Rows from block 7 of a small autoregressive pixel model, named by matrix and row number. Rows with one number belong to one neuron. Each number is 500 + 50 x the weight over its row's rms, rounded and kept within 0 to 999. All counts start at 0. Numbers have three digits each.
After each neuron's rows are labels from the 100 images, of 14976, where the neuron reaches its highest value: "top examples" is what is common among them. Only what is clearly more common there than usual is listed. The data: Sentinel-2 satellite tiles (TerraMesh). In brackets: how many of the 100.
# fc1: MLP up (model.blocks.7.mlp.fc1.weight, 768x384), inputs 192-287
# fc2: MLP down (model.blocks.7.mlp.fc2.weight, 384x768, transposed), outputs 192-287

fc1.390:514507536411541474536556487488577491425477519497504628515460497515479516510618562470431499561503471532531465406508512587463409627508546438536462487563514483474529453420478484430481492500537491435484504437489416464543508494437548490447581523406513511507491417518566510485527448489530516534
fc2.390:474419464507365478471445447505557457549522487490532537492524526502509539504430509519476401496552504416498532411579618491580494591491555394542544515488478493507516485435507457445513512580463480508614496574458599469495402557602457511509458505516520473514474459562510419464506530513529472481
top examples: crops (69); built area (66); main land cover: crops (43); clouds (36)

fc1.539:504593454517447467525500522541550530465409471560461386540443531530504523493433604628502575513495496501569580475469457529404477543499429587595561495535492500524481488500457515504506516449438540480491524554447439550479474474421505554510506417433521607496534472436523468499559425463466511443
fc2.539:495448521545577518522577503436505431453543518381532359456517554455533494389454482501508513416486547566568497471560558477483458423528496539457556466496577485375573509476429497457510527598494415435550460455406471474406444515435451515527565492467468559533414473534553562478467577574546464609
top examples: trees (93); clouds (83)

fc1.605:523511533442457559507528435513580522537578494567507510447597519455624483446483439473485526486519458485494483542522530537513479403449485547457561482441501551511500427501560460501444474515560463475498525569470488529479475554615490449547506556505396453559457489504491454570468486506416477466
fc2.605:493546609403534489507471623453520493485489474382536525510461505479465532460413457592532447590393475482498514436605563506487460482406522570560422522443535501399442475503453508506519464515495464422475537450547471508513494399532534584460481518527560464491528500599530495477486452472601576470
top examples: water (73); flooded vegetation (27)

fc1.201:486477578471490464559507517459490487462434507449456379436493475432460543515549417458496551571452481545468489461536503502439443408413511455526538541465428575457490492466527494530569491536394573424610421508547597503449517460470534486490563443477567516442443586528503524559459560536472563480
fc2.201:506424557548505536493524555515536543505495475524578527521441457552484527458550534466537465489505553503520556559558676492577479513434453543474602486499538436484473474541514453519589494456506550402572476506460435430499455510525442525530406485467511446460419448521531361455451561468533440536
top examples: trees (95); main land cover: trees (50)

fc1.167:527463503488512515562503507473436518361431548562486501464530580480548463516545511516577529460390499493639438521494451510498511557396499556601533435503534484548505493500525561525425503510440495498526539452513496444438527554564575445509480399452500451462589489423502479479437489498561501588
fc2.167:474473423535554489511427513458544580542420431477542454495555537482410513518509522608543407475628472599474561570394459511453643572477550460403518562536513507530488542523486507511536473516572484551509487492455569504481531529500520500499528404482563463499556559473486496579516511466456508464
top examples: built area (62)

fc1.214:376491514620562441499501540509465444538504411411488487532429546475541503505551581494478498538447464482479470502468511549495437470413491470465531537457422528518543525479490599499537601486483578584517537419393510455598442498471507495495542567554493561559584511543471583533568511526531562476
fc2.214:514444525423549490500536496558494496504463470572501525596527508513547641558508494530402432410473468436531463573428471474577615520578425417548525576563482481443453484522538529578472526536544535562587427543541488541515617552541557497539407485482474498432513484534540366501487522518608557528
top examples: water (83); main land cover: water (54)

fc1.525:537521582489555473431535465472549514562503551552355463568449465561525526561493531541462539553544544459456483443517469453475483460620551487530518510557564492554424510424457482517470507563438484501596568558547495431581580443615550403483476555467558549553485415460460493499450493475509458447
fc2.525:480563427473530491502493365434594516450519413550524441521490442471540459466545563479522577449498478510536573533469497405582445409538513466392430589499487501435479538512555495412505594455478520554427547531435433478396505498574496502450405569415506457510566468469529457458437515563497466517
top examples: main land cover: snow or ice (33)

fc1.666:545515607550648447459595469433489500453555532488498462494546430495446555436481576424586481561430479523570555444478466521470522545503483492478609500439514562534437488519440437463535549425432535552467448545455584527470480400525474459451516569530514497550499473469532527485423468438399433597
fc2.666:407488496553453514544425550501503450560427590561439508561541473491561535475466473481485543598533550366544505470545546562504382452471583524514565514493550464564551478430465447454378444502416457520410494508490440523513533555498561468506515438553484536466589392428517493490475489643483513566
top examples: main land cover: water (27)

fc1.297:451476444498453552568517469462472562544585507511448536531526459506469518545559558618513426482517547440444542577486565422528447560534461466471452505606412513487542525438475487491501439530507557535531530511483505529549535490583481473495535484521548430508507478587503550521515434529463560531
fc2.297:462516454418499602492517545478473570489503607480539634549558552472480422506430389476503488395495509538531585460507579438414474491426540572490528552480503476473466521498458474497545438430395526549536547459543532478423545439507471473528544541528514410483611506523565504383432463525506442465
top examples: bare ground (49); snow or ice (47)

fc1.137:451433493525529382492451527576456485507452484489493445443506507505424508553521529485617459500453477509499428496539521452415575542420511540459605551570471439440501495446514496500533509533579554562407430477411516554492475462440516487477508531508495521573539469485528546488460561466539552445
fc2.137:444519384528550448481465511552454537512511550535359529465487502543550607571637471581516451454589517522472409551537541532457569479519535403485489482452497499498611399559601540480543491551477430480482518572466505410400541603531624448514487461523553500464528455470516506529516480479461505442
top examples: water (89); main land cover: water (46); flooded vegetation (26)

fc1.86:486458455427552551462408417495428532575420493544585425533438541489564567531479532425464513512442630496476538487540416613505384601472507576472567497556502564485491407538487472511478443533487527515472607511486489544580534489534512379500498483569487514472488527552517502504466412446532436570
fc2.86:516528467494486585501529514507524444498495544576559485433461490415454601445476611451427567543510451482556497508562506494501568626494635582557534531524533507493449528565584481470516512548539562534454569517521441505449505461494654509501533494438597494528494597568493436577500523510540421424
top examples: crops (65); main land cover: crops (41)

fc1.406:478531558568500510530521543534577378477552442562505503496386466541568435597442504582458533523450488582488513544521431490525504522531497405409553457550445516442474508501489523457537453555524511541501581500511479456530491395541520470405458458541484483497551494538475510421538504399473449520
fc2.406:553419535475547400528553478520563502616481484473487521472481447489573583406539408500494467423571491534442610502447583473531589411625607512504463485561494468480445530448486552522527452489501513538506490498443431467466547609506524527538509450496461399411472569497587534541491486597453470551
top examples: clouds (59); main land cover: trees (40)

fc1.322:413432485556514512512525500540594509485477477528523495484533426532503510533497480530522436440399529553481345434543461534482446505505503532419516533509445561559514549535465582423433487499390490549547500407487534475516598497527565470498425463498494517520485496378463510511471489489478608468
fc2.322:532538532448609457541485497526395505410556526516472446454493484527432421405550510542493625503552411425517629449568474495551482531470400581478514494323507440448516543431476440564505485526442502520428487570511385507531419501479460558514567531472627505458539532530483447488495501578501431472
top examples: built area (64)

fc1.67:405498489475417503530543474492532530449480548563584513571525517517557472545530447511487545489486575457470504523511505522385484525540609524375533566584536468543555436487482532382472453496472383500458426369494474540531419455507615441491525586550511481467484396429566425456534453509459508489
fc2.67:427528526460426560510399512548470511479512484487519576431618505497463519526503388471459440521465413516492488512511570498505428489480437399541456548503443490516535462514473466489457630565501461511558488527558425493459403529509536462491498622518415538522363551585516338443497472484513594548
top examples: snow or ice (58); main land cover: snow or ice (41); clouds (34)

fc1.340:533354541532442558484577441648528512525530469529405596560394573372485464497482423517497499556538568458576512430547416392482466543627492513633480551513512535502475474558506358448592524531472578402583431468529481573508476504545458494485558510549460516534474540550580476584516476461441555506
fc2.340:432553584518513512590560443496489441445596537442407455547379460426505452515532549488538481437468615502504526379510536446441412473570480567507352446515456428532527610461515588511549411456449464519501452463593569559510473529452448506497530469552582522531523472531520610474504506481476496437
top examples: clouds (43)

fc1.494:441482523455492501648462521520479430484430552471408587473507522560499414547469491546495489551615497402544475495430414589589514441504490503433527484473508408569560547457449536511523531553527510522453411457500564503532543415584526498556537528492556576456517554558534484522514534500382541575
fc2.494:450424487526484543433497476534519507497475466407508421602593483421487482576531496612469626471470530466539504518541538554423574545505364458526452494570552439487588514471560476464450591443430549495491500572462516472551456526422534486434524560456481495530428498477517494538538572448468477451
top examples: main land cover: snow or ice (35)

fc1.611:443400460492545539497459466473521549465486589448506479466527525523519480554543513508508449542494536465475567597542467486522482547423484431477512477473460542616524505512509491521454488538523465475430511487564439502504412503475540514503498558560515464549519529499524476598462504477481598495
fc2.611:521581530441559501617416572473524520491527459513513493529524411436482548451579548538466536471489479507490462467374491401536506554559481384503462566534511468546548494567624415548496457406391497511484568448536510498486463524491494532385428442440567437502461408532464534572479494536432525576
top examples: main land cover: rangeland (54)

fc1.386:559441604491500495519468532443464525551546452512572496516481544453479509533463546547530549606590451479543581534441453480597566442578511588440526418458515441491497502569547549463526545528472495520538506495474526418527502461512571533556436501572531537571627516499597410401470452509577473403
fc2.386:489503446502551525501512463490525356564415482571482544560469489500527485518470484410391565397558451572455470563548483518575504451487504508445435491539454529527494470573474521493537459535503386534451602443560467527544422390496603368445429528533430568511489497412512546505507515453509504586
top examples: snow or ice (71); main land cover: snow or ice (60)

fc1.641:541528487340628562527494481615543528526456392482443542522537474439422379442483519440509448461559433467525464495590554586583401389471410550567484493497473438529460453382443523523514511574469493454507533488544527497538495473518589444458509509576460545515418495453450589472500542543524392498
fc2.641:584487423542429430440470607396503426555515510420470429482559459564560548541478484454562499545421445421442450502462488548494608526512560573534509478531468553469515570573489418502461482478599470467536449485545507452583484555502473500536462456510444439544492436480495492520519437505516611561
top examples: built area (63)

fc1.72:489442546596423516526416496456572582465600500421409459499542500635521501498599436497564504503454506496533518477500457503560471431482508544511451548465503403444549518491586497479453445527465435588605498594528486524573565480525521538496397573478525478414498473467533388438572464484476568438
fc2.72:517423493425554452520431526373549420518458572425476459441566413463507577488439561536461535375483533501470476473568488472539585575452438463422485487431513448498532506498466558547487585429562525413551569434567496426548419469566510525478504526528469522509390621452513514465523501496451495531
top examples: snow or ice (78); main land cover: snow or ice (74)

fc1.44:480475526491541582489480507473400476526507577554549509541507477538407463465460424478549519487416466532490511477530508595370535540411417531541509515571498503533499531561479489426493446513519491473509469475563541455460460557476573478487404549498579542478487492455592475475531464459491440534
fc2.44:590505502592403555547468376531539564620466447447511515533448574540503504517520502393431475462476498576512525541459584405563471482552515565507434531599496470473533587475499448490473464490496484538520485506499506593604500465475548496459526563491518511431442498543538542444487505475559459431
top examples: crops (66); built area (63); main land cover: crops (42); clouds (41)

fc1.598:526464503575540540635477568531477540549376580491470523593405452593454444494510573553564425489436448564468617502565506470522483547545476430421532506443469489551496530590508434532473508609461541489544490500497442445508445542427431522613562559464477416511436469423457575471483460484452504611
fc2.598:519505577479505520512433446515481585415481449520553444547520582419374488513469526480531523612544487456565503494459485517527483607425509560493422485394484429456506517444504531513521490394646421488485564532555481499406490458547447500425511451539476530474504499503555514545494546466479484467
top examples: water (80); main land cover: water (67)

fc1.251:533447594455512535583511614487526452438530501468544431569523490487474471475454511485439497552502522511555498492556488493567497544486547413441541352530550500461551441488581549565569472468571527482553559426502488477518499474526537460507506511526605482521545489470497645564433487486468468519
fc2.251:430452465510461522539490601544447444555554545588610461519495561513493532515546503406530488477437523514407555568462605463542511480532489457498515482472439522540508551531614475491449543450414433515546565525553493495528453530562523556506509446610543532460525502586531511523552455462563530545
top examples: main land cover: water (35)

fc1.16:430491484489529500485552497502511493499534479539450461507490520550546450527444529471524524625556529519458520465502495537406474460541565492458542365531423476508536517526542539459497505549412485447514564462426489405450537529482514528423446618512466586515649441403474555499498423534441418508
fc2.16:500482592593421537520533475494527554425491485439480417597491509555454581524436530547535560445544614522573471459458509531481524439474498451445562513566578528532479572457482629492486469533527478459513524478545479470503494440518439428473469561446494488468615460533518565543501537461464450459
top examples: water (78); bare ground (51); main land cover: water (46)

fc1.425:500494452473502467464430476442493514509424470577464476484467594454550545497492424507409529506584528496536473492484495550546551568464456467631477450473524449582451415549509432565514572534502446607492451468566547545486574518483564498500404526614498511519574471414483442415529494491471489501
fc2.425:496508506491583472466481513488410459607622507467534528449544466482469475561596522542497556549502431403523477536363517529494481471469460462522486537539541455461530508433429521507519416477533524483442543462486525498491459418601453588461493533449568545525555517449478527596496485473412501479
top examples: trees (90); clouds (85); main land cover: trees (51)

fc1.46:513462554493536523514533513487481408638483570466489470454558554507496474604562443458416480528450466480556434545521483495436515519482569537444526450543571490461496523444466528569502475488457449500564521501408484413584540453510500542525493442567454474468464528451523386487508438463422469522
fc2.46:483494515500521609505452584521562459492498530434514347491564421534395513564509515608516595521578478515536510550356445461491519498573469516467412543462501477510473531481503573524497444397507471423538474469485455478624513514563556557462538540547384516477455500539515487456552443479519448489
top examples: main land cover: snow or ice (34)

fc1.518:558439596558544513437522540605466457611487545479508426467469530516524469515550563403518529486522498561556476524489509446576510560424562593392518406382599494510524531536488505445491432457541438500600505376482534470456446476494468491477451577438436477539456584576521568478493540554422578437
fc2.518:525539608535515485445430539482382567513430511537567491404477480500517486434474477584543427453547587506575460437530446550420585427437578547548550531475467501437482487488323504543507530426504517479481514520485587519571526439560488469624419531521477539440470514444419504519540513451448432451
top examples: bare ground (62)

fc1.566:521620591558433539357575503427341561570438563574590532537447561487573430474486491502495484502457550530477442628494540423530511536422513513545478537519520530565583471478518448403449472551433488506502438595505447569463560438529482423453449412481534590478476532492570534510544472443457548489
fc2.566:437554497543506531478369486560599525476419444516491470589469553504522488505567503464510503542539516600468432466483497506521598473449483509499452473502543531540458468508553425561484539543518520550509485465559504481513477469531497484529505515569564527470450553503533547462417538468553509439
top examples: built area (66); crops (66); main land cover: crops (43)

fc1.326:492449489446477518427486540498520481403434547432482439502481560449507467447551399482499418583483461482446575471422431523489455476424483397544529462490581440476443407506457531491524423531494511527538593477604549383462539468606515555546573536472583548529439471442574510371568525461542525468
fc2.326:454390453557537502378455545542529501395563435378486476491583605473523585552478514567587476516557367475503518508417495486522441595474536479459480536445502513538556409451386515589487497504537522520410483498494570443506488431533391503446486546475539447528413490466418545462483571494468531494
top examples: main land cover: rangeland (63)

fc1.238:554535513484488433484513532368446550504577503532491488540555473570489543473534552550485570474453466539462430556465530515422513533512390452549518456524514514449479460462549526535536476532520541493565479534579511535541413460564527541507490510523443543514494559487561483558459435512405464474
fc2.238:401441526397468632493509507464509530609456524588472490494472471443556481561420491491535460497431564499564455505632511436517482508464476514513397404482435428527510524501455501393543509552543481535424446448479445521447568409494426464521484486508488513461540528502532460558538498473410482505
top examples: main land cover: snow or ice (34)

fc1.61:557514500557490495535639471434505546524475496539401516552488543511505501512531568463619486520575457501449521544628485459505463603511563491423440572525532524420500523459320483502557461463428548597570550521497477504451482519541488492624468424478621483583560574530500460476433488413503517431
fc2.61:597530542474536624507478470443564512512529543470521418497456530473538491559542469464492450521493495479513424543466508594546590412492492535580483505478425541545494537550522501482501489531507499546515461477559512573498548446449532576549566574457411510537534532480542442509473497483498424480
top examples: trees (89); clouds (74); main land cover: trees (44)

fc1.125:461573503538421498463400454535534520536503473470474504589590502517475455452453427576435470443489485490454453435465433485467508558482495497568534481573475496516592526496480528484479497474494498548589550490458463547419581557499465498494555455455364599512530487477566579441544458595556546523
fc2.125:570519543457549475479537404429592433468519545568483506555524407503445500517532578514589529550500461474465524446447514504609504471537481578424567492470540459469506438645522464499532561504491542438408465487468421375526411420469459443614524468518470562529582413477473458488449556504430581431
top examples: bare ground (53)

fc1.103:506558531475482442567501510538406498465569467488459511531424476433528577526634435457460516520478461566448595388515517550522442483545538495565533530512395541531493487449504452495588499532497558517464492551587533471454525601467486597438531469481591554511501550611516635497563544455490499557
fc2.103:536515484433495473568606538507528469504566421504443481492514521540462458537565545584463554482439471478470587487487545438456447535585447445412515459459436515482499563550571500458470560520453529538409542424518472457489493562457570514525468488497658491465441443526568532528558527545489518534
top examples: water (94); main land cover: water (89)

fc1.286:559493544445483473454473605570505554504465484400397563511484528432399518488526537428508409484452535498486511545506481452535529490500534457468429588567539591467525409573519450586512387545427546475493440485502464402508479544544539478484569421611513563466520451479417546491443544554454526570
fc2.286:497513441594598427421516393521526546411501473522489456547461512525529506439469504514476512444549397479557551450613486635506516551549555491498576435571443486473476536516611475542477473536533515504558605503569525473460501469492546510560489514464436532508500467412596496544556498488501552555
top examples: main land cover: water (29)

fc1.672:411472573500521504426387588436578558384461457613539510525557537507499525532489467477531478549500446512542454487482464534477585519466504439481387440489467583555486480467493521536550506590552478528480528634582536488494454407505550499525559561446482549623550456485430516434590493503525492554
fc2.672:516452344563406438495498512545480497477490525558436496468504492486512505515506483516399550424406440465423432517511460516565456525582496417499520516440481395511483522452582526518475538478435479478507492520441497441558512465564492526594572458466541409567575564477464531549464532505576500513
top examples: main land cover: water (28)

fc1.39:594595436527471573442497391487513513528455505622472443571488502584544441573549460496520467454473464477532374473565473446536490511533357526528549510529524516570569378464479520585514494582442514544477571501542432539516475528424441517592448427597468454485494554484540526458470513506583531543
fc2.39:506522549476584506525529509540504533389528446474500478503457482505515474452484584431552547553451520452469538498490501402571528540479476476509503443439554459504492442574515435555450568594443504474586464410537471423452505546469663510454540550589481461435419395455443469567495513521555560533
top examples: trees (88)

fc1.41:460490485481491481564483492598550469473494496479487522586473502503525481425523508517504461485486451495619486607518447406475452493490502443437442467441609517518525488538575471535520517474376548570423511438472494502383310467550520487483537510531499497494488564586496591485569600533556539471
fc2.41:482432472532432498466502499508511532557474512494467447501476357442518498564533422422566520519539428461501541427534558498523488550492530475495476487557571469603505507547491433471585479413442522550443545540468475503457602476480472472559524513528515477516560494555532509509520489559590497550
top examples: main land cover: rangeland (48)

fc1.665:528459503469460495541499488510488461494516515527523511483491492562496466527482446436493499528487433537461536436442475527500493526567521498485569541380466429525555439460499513461601529424558528473504475517499427561514464530555527514377499576492525407402488465555493619426433380534475450394
fc2.665:486559533459528587489523504548499563410428532496547415578506539390503456473455416532453491489460619437472498567460540431438547536504535539607432534526527462455532504493515474558578594474531524480538589477519512464483474519517445515599463432507501557584597496529507592559484513546508545519
top examples: main land cover: water (30)

fc1.732:417542574445505502451460531417481453501489527458502500535619560446500461493542513520423535449498566505478476506501522535602541539535480501464552517489394540492469438602507433544500464572409502442467539491465545537437416433510509586513541569434451540446482461548555496562510500563556540486
fc2.732:496481523527558567519447499555462511484535552509432631540471519451505552540457491535499511453527573541500502479447474554442503550494602460473550489467521522456520428458517558446472529461468534477528482504527463504400484597451524512511508497552489531411537418482445420545514448473442388546
top examples: snow or ice (60); main land cover: snow or ice (46); clouds (40)

fc1.15:526423516462456509469482461508452533484444564446562459567456481548556506545465496428539432511460574385496576601522493475510476556352474498435424430534465476488533485513503416481465484487494664464533545535440474452454454463428508424495496522472401545498596497514483554590515459470495400627
fc2.15:573467418565532595458458420516417477440557481585488450485515480469487513403618553482456498513493511545560537421485545561414590538478545426530536508365450502512454467472534522553520515466403388481520518542568571505493520462462449571485528395424618562426461476467495514458500527480533409467
top examples: main land cover: crops (45)

fc1.54:470507511453525536481473568457592456451511544592569435570479580503485405492464539471553491512456540475401543484505397513418472555490526478427490449461560490340541366467474501515454492473581546500504472466494475570490434448439445516425427473500513593492476499491619549443466537556409459442
fc2.54:500500477480469562538453541450594421588501557505479413480420548410401337567500513472513511422544535435478525418504431465410443563470434473565513510495457520412541509452475459430514490563485503511422434530382536460444477512427581478449531519587519489543507601512480490563546541466507441373
top examples: main land cover: water (30)

fc1.162:501462437481487493566506511595552495547565464549501522498503494434515541510412513521566533525538527412540546475462545514498495520513501458474511574453560505433555521578533451469522506498566426517565473501438463498540535436543507549543500549516535525452467499492494498598499432496557578472
fc2.162:526567479453463526431611502379578558440566499403549521528565486474456534520580608466513555498478540559475401572487540470508489514523410464578492503420477572538565451532476545612422531492540418477528541498522474496588522448508524521538485574436516504499539523445453468454504527435521492519
top examples: clouds (45)

fc1.307:435498569634455528521570520533586395589508499542524444482506498498431599551519412497517522381479448499577514478538538574508460491497466482466580371424571458455485553534477557547468468461509441554538510611497462496538440529470504491507490406542459466521571525504511484546502507505408523553
fc2.307:498560425479523486525436415471479570458465581499551569429462411583548485426439529576533542598509503561526471567406420483484556490495534531408454571496559515526549523526439504542565556559528560434547503507520558516429510477494484565532593528438511524473344466442381538451441526492588450444
top examples: trees (88); clouds (66); main land cover: trees (43)

fc1.252:412481584547416455464443522502547515541635463479426526573485527490548397464513394484473413596465555409530460513441492591502419487571485568422431518547519522561439541545617378546529481570531649468504536410469508476535551523542442495411455563497498544466468478559493481417577382457504507548
fc2.252:483565481474471559438576534484514494464454451495542448408621530506544452618492555450569480437558528557488482498509589447486476475477474350440509462501470501388544409379482507478446516469469443561530397458510464573499488552520514457513495368541520429504474542493528495531626452565442557445
top examples: clouds (61); main land cover: clouds (29)

fc1.626:417577397483521559462558529543572535501481495470440469537579453491484538529500608625469521412548508527462463432539434506486469523488420515501436477532479510453542530485503518459529596531545471531509435444483520470472600481545468501494531537489569492506564499487500512471469406534479528525
fc2.626:516419557525480512499522556524472493556477498588524568435392520390530455494443424387562468478447525486471388518483567503562528425557535427452410650464494464428462451523506543553458423445574546516423471540591470545458498535523542516559534500481412462567520441548514483439521547451440566529
top examples: bare ground (51)

fc1.679:557578512467468471510510481556455431524457456556479387522435457417497590479542519503498449532547506478413548661515490575491555518450534502553519479527467510579542426559510457521438486460401514381549496550486611489618508452514569595523484430558566492497536450452579499526541467475505430482
fc2.679:473376452403562504496528422465499379475688545446518503516498474483507575479472469448476552517503486507518433478527530419477449483414617379505433484491550547441520501464511621502483414526516596580514521510536497623428493525411507391518623565487443469448482540640401559573479660550528488498
top examples: crops (80); built area (67); main land cover: crops (60)

fc1.140:489465522480497513485510529491590443503480476554475435521567504464530550485594469487440558373492597475597463449508457605514525514471426546526468480445454500467424499560501482461536446447515502504532427482579462469439526494530454502533456532541449516493572492490507552425490496494452480491
fc2.140:441582432517430396380557559467540438485567539425435486453464518549515477499477498463497461443561500453518472537583452543501524490496601606472544554527532525481545449437496436507401524463451433480518535445376507550541479610543470530461533628487508530528452509637496475437484459509554425425
top examples: main land cover: water (28)

fc1.473:530479519408565406556453523516534424552446617383553498588456399497541470499426541454440466557546494508501536573504437489489536480436519456465473519555383515442591457412473479475433437510467543522532461483493508502476526598496603504447557510568588407565537515462563520515517479428455482445
fc2.473:481487552459565634475525514565469538482513529507504431512459595541493492450486409465473459470498509508561544426561407482486526539607491475530464551460531478486548438489450551419558411437475487408528514571570440464472445558574507496513456480591504445463559466502496508527523531510521554408
top examples: water (69); built area (62)

fc1.173:458482480483533488508522554368522515443521518514454468514516383499479516493474504546459451479448493530463414497474447453587465530494469452506458542472485438466468382524514436500536398564578467523498478470388535483496520544520495502417488582535609558544531514506548487475513447415504603389
fc2.173:511580515507591510521480516611477471546639451511439577503519569507529476525452592514491495448476598446493533448470458516416450557490598583434590490530496583453560529461520616475524552557559454478621535579498456523395482538482487516516559426542506485494511569484495431500458477388478533579
top examples: flooded vegetation (26)

fc1.555:539526488439517536417438487405536460531496535465506551496546487550500522524554500589496589432447395486544539501592527504482547555537465502447533550472574537555496465457513511496503543512451481528468486538486415464406537534570509561468503425521477571533505478518491523458479485497554622496
fc2.555:533491509589458497512504515464488561476527452611539555499439457545546476477582533499534565489447428589484470550489491495617514514495505638502402481402432485480536511539441573482486526562521504473510436571460538561488483437473468492499475549418410517473513537477577548477531444464505469427
top examples: clouds (73); main land cover: clouds (41)

fc1.353:492480523481544472426442507537510583459422429535566478490486515421529559529512554430628508381545460561465560516468464524508583529525457422441486454432509516455502474467426517539503495484555476553484493428525583610507539515489538539538606450557546490556588484466578582559532528567569577477
fc2.353:482493497454531534565506586466523557531489428539447522491536571572499484505489530543494578451504579470495462554484518548448481515444460541476536521540492542485573558430468484553532491480454545368531549465541522513452502478553409520441476419506420600488521490439500490490497478514479573520
top examples: flooded vegetation (26)

fc1.196:440481524505501510594414495492542524568508430456433556576577542511555515490506549502462410453517456525479565443373504446396474511419495505527489409524540521634512523471459473537446547594573539488569493482493503465566447541555513560542469591423512475431490616455556523479500550515487457444
fc2.196:471484553573501482400528458534446463555508451452394430536618492497549522555503446514487521466483469429480524446675502545502518498452510434480480482524536548438461541440456591469462482570546520498522472494486526398408470541442554504509513372613547491419422432511498582580513439498511496589
top examples: bare ground (57)

fc1.743:470367494498520526455411502497603552552527511549398462477527486478528564526539483518481516505476473464431482452473464532438494526437435450538580495536573487541513533481444541509493456552535561514507433439462493430557505454520431557547553450437473481522514459512490466531519506412505508558
fc2.743:558495543474592560441475530500470503457488503435503597565359408496564495476501475450502423563494447470539552506527478462488449557583558576564529479475466448436459468551518435467449550643468562494522575452558548521508571450509553480544573529497547456492471483522441477476490458605595484450
top examples: main land cover: crops (42); clouds (38)

fc1.153:530458539560503529551512593480408509414388547451572531446493564526508418483497526392503528554455458524501387475455508476424500438471590521488482481497514532508431469620530483492556513587479524492529527526469545470427566471510590481521453451539490463497397515506585490547533505421427530506
fc2.153:645522491442506449495521469425408489461552529412486562443592487470461492477469595462506511477512499583563516492471545449430484607508487520515435514510540461457449545455562492469496425489455514388440492480555506502590479596460524588580535560423465400528527557524433386544604421576450578430
top examples: clouds (47)

fc1.573:505565552463508480472486478454456495418541467572446489472481507531471535542544537513497426431497554558535521516460445496482446494496494396547461475523551476544513471503522583538450360523612478546501507569510533486552449556538556466428509500532563511571437522416460370477539404440447489513
fc2.573:449471560540495558594509500506500438559583495473575495436444432519553478508540543596472541538608542538502460482464594431439511521459455452508496433485490539503540457465485516518544477499517501448555521440590506520523457510437450423510438468433637454497449514544523410510457513573474498509
top examples: snow or ice (81); main land cover: snow or ice (60)

fc1.504:500410425516507561532538520476523494416523487544492486487516478488525540513547522550566515433435538496489507419429543503569414533534552452402525523523544479486545466597447466454599489511514439586451437436577485460482569508427485492542496438532502582523566567524498519562545565501453456551
fc2.504:541526482449557471550579504544494543467435521534460456547521504440523491431507510475433458375480522533470481365485463464520503550463479587576535475498535569415553479521444485497481557492489490499412494584476507485515484525533514478467504539571486502439601508639470454493488390446500569417
top examples: main land cover: snow or ice (33)

fc1.582:503517559545527476492494477537474505479527495567529496614508522489591438521512522497458439469597544505578543553495522452474483523549525511477511592461517526500505473621522409541480476496593481469529526476553493548477553501498493433502489526457501596366522496514591494497519503569458478514
fc2.582:492555395488488458525533527467530463496568567484541531537542457490479563479513478450498581622409459446457485476406597501486372513434590441483541443449542532500515414450579522488546560518432493487570493549521482459586544554438522547592528486566496471540470487488511337503448501446524563480
top examples: trees (89); clouds (71); main land cover: trees (51)

fc1.58:536513486472614538478552573517503492479505500541459399517460511482498507430529441481378424494404493524427497482516577549446489505545510583454418472574432421537462523543487461565469433462456520447512487487588453550493576512472532523484523541625554524488563566472409528473428515468415543528
fc2.58:483522450458447440566505485524473484507594523463483544447503332514479400517494508505511565490492436541492531512470587508537475456536535419376546561457453484425434471484614440508462434460488581491418451496485530447393498520419453534501490497547505563416542509453579459512453376461563511542
top examples: main land cover: crops (50)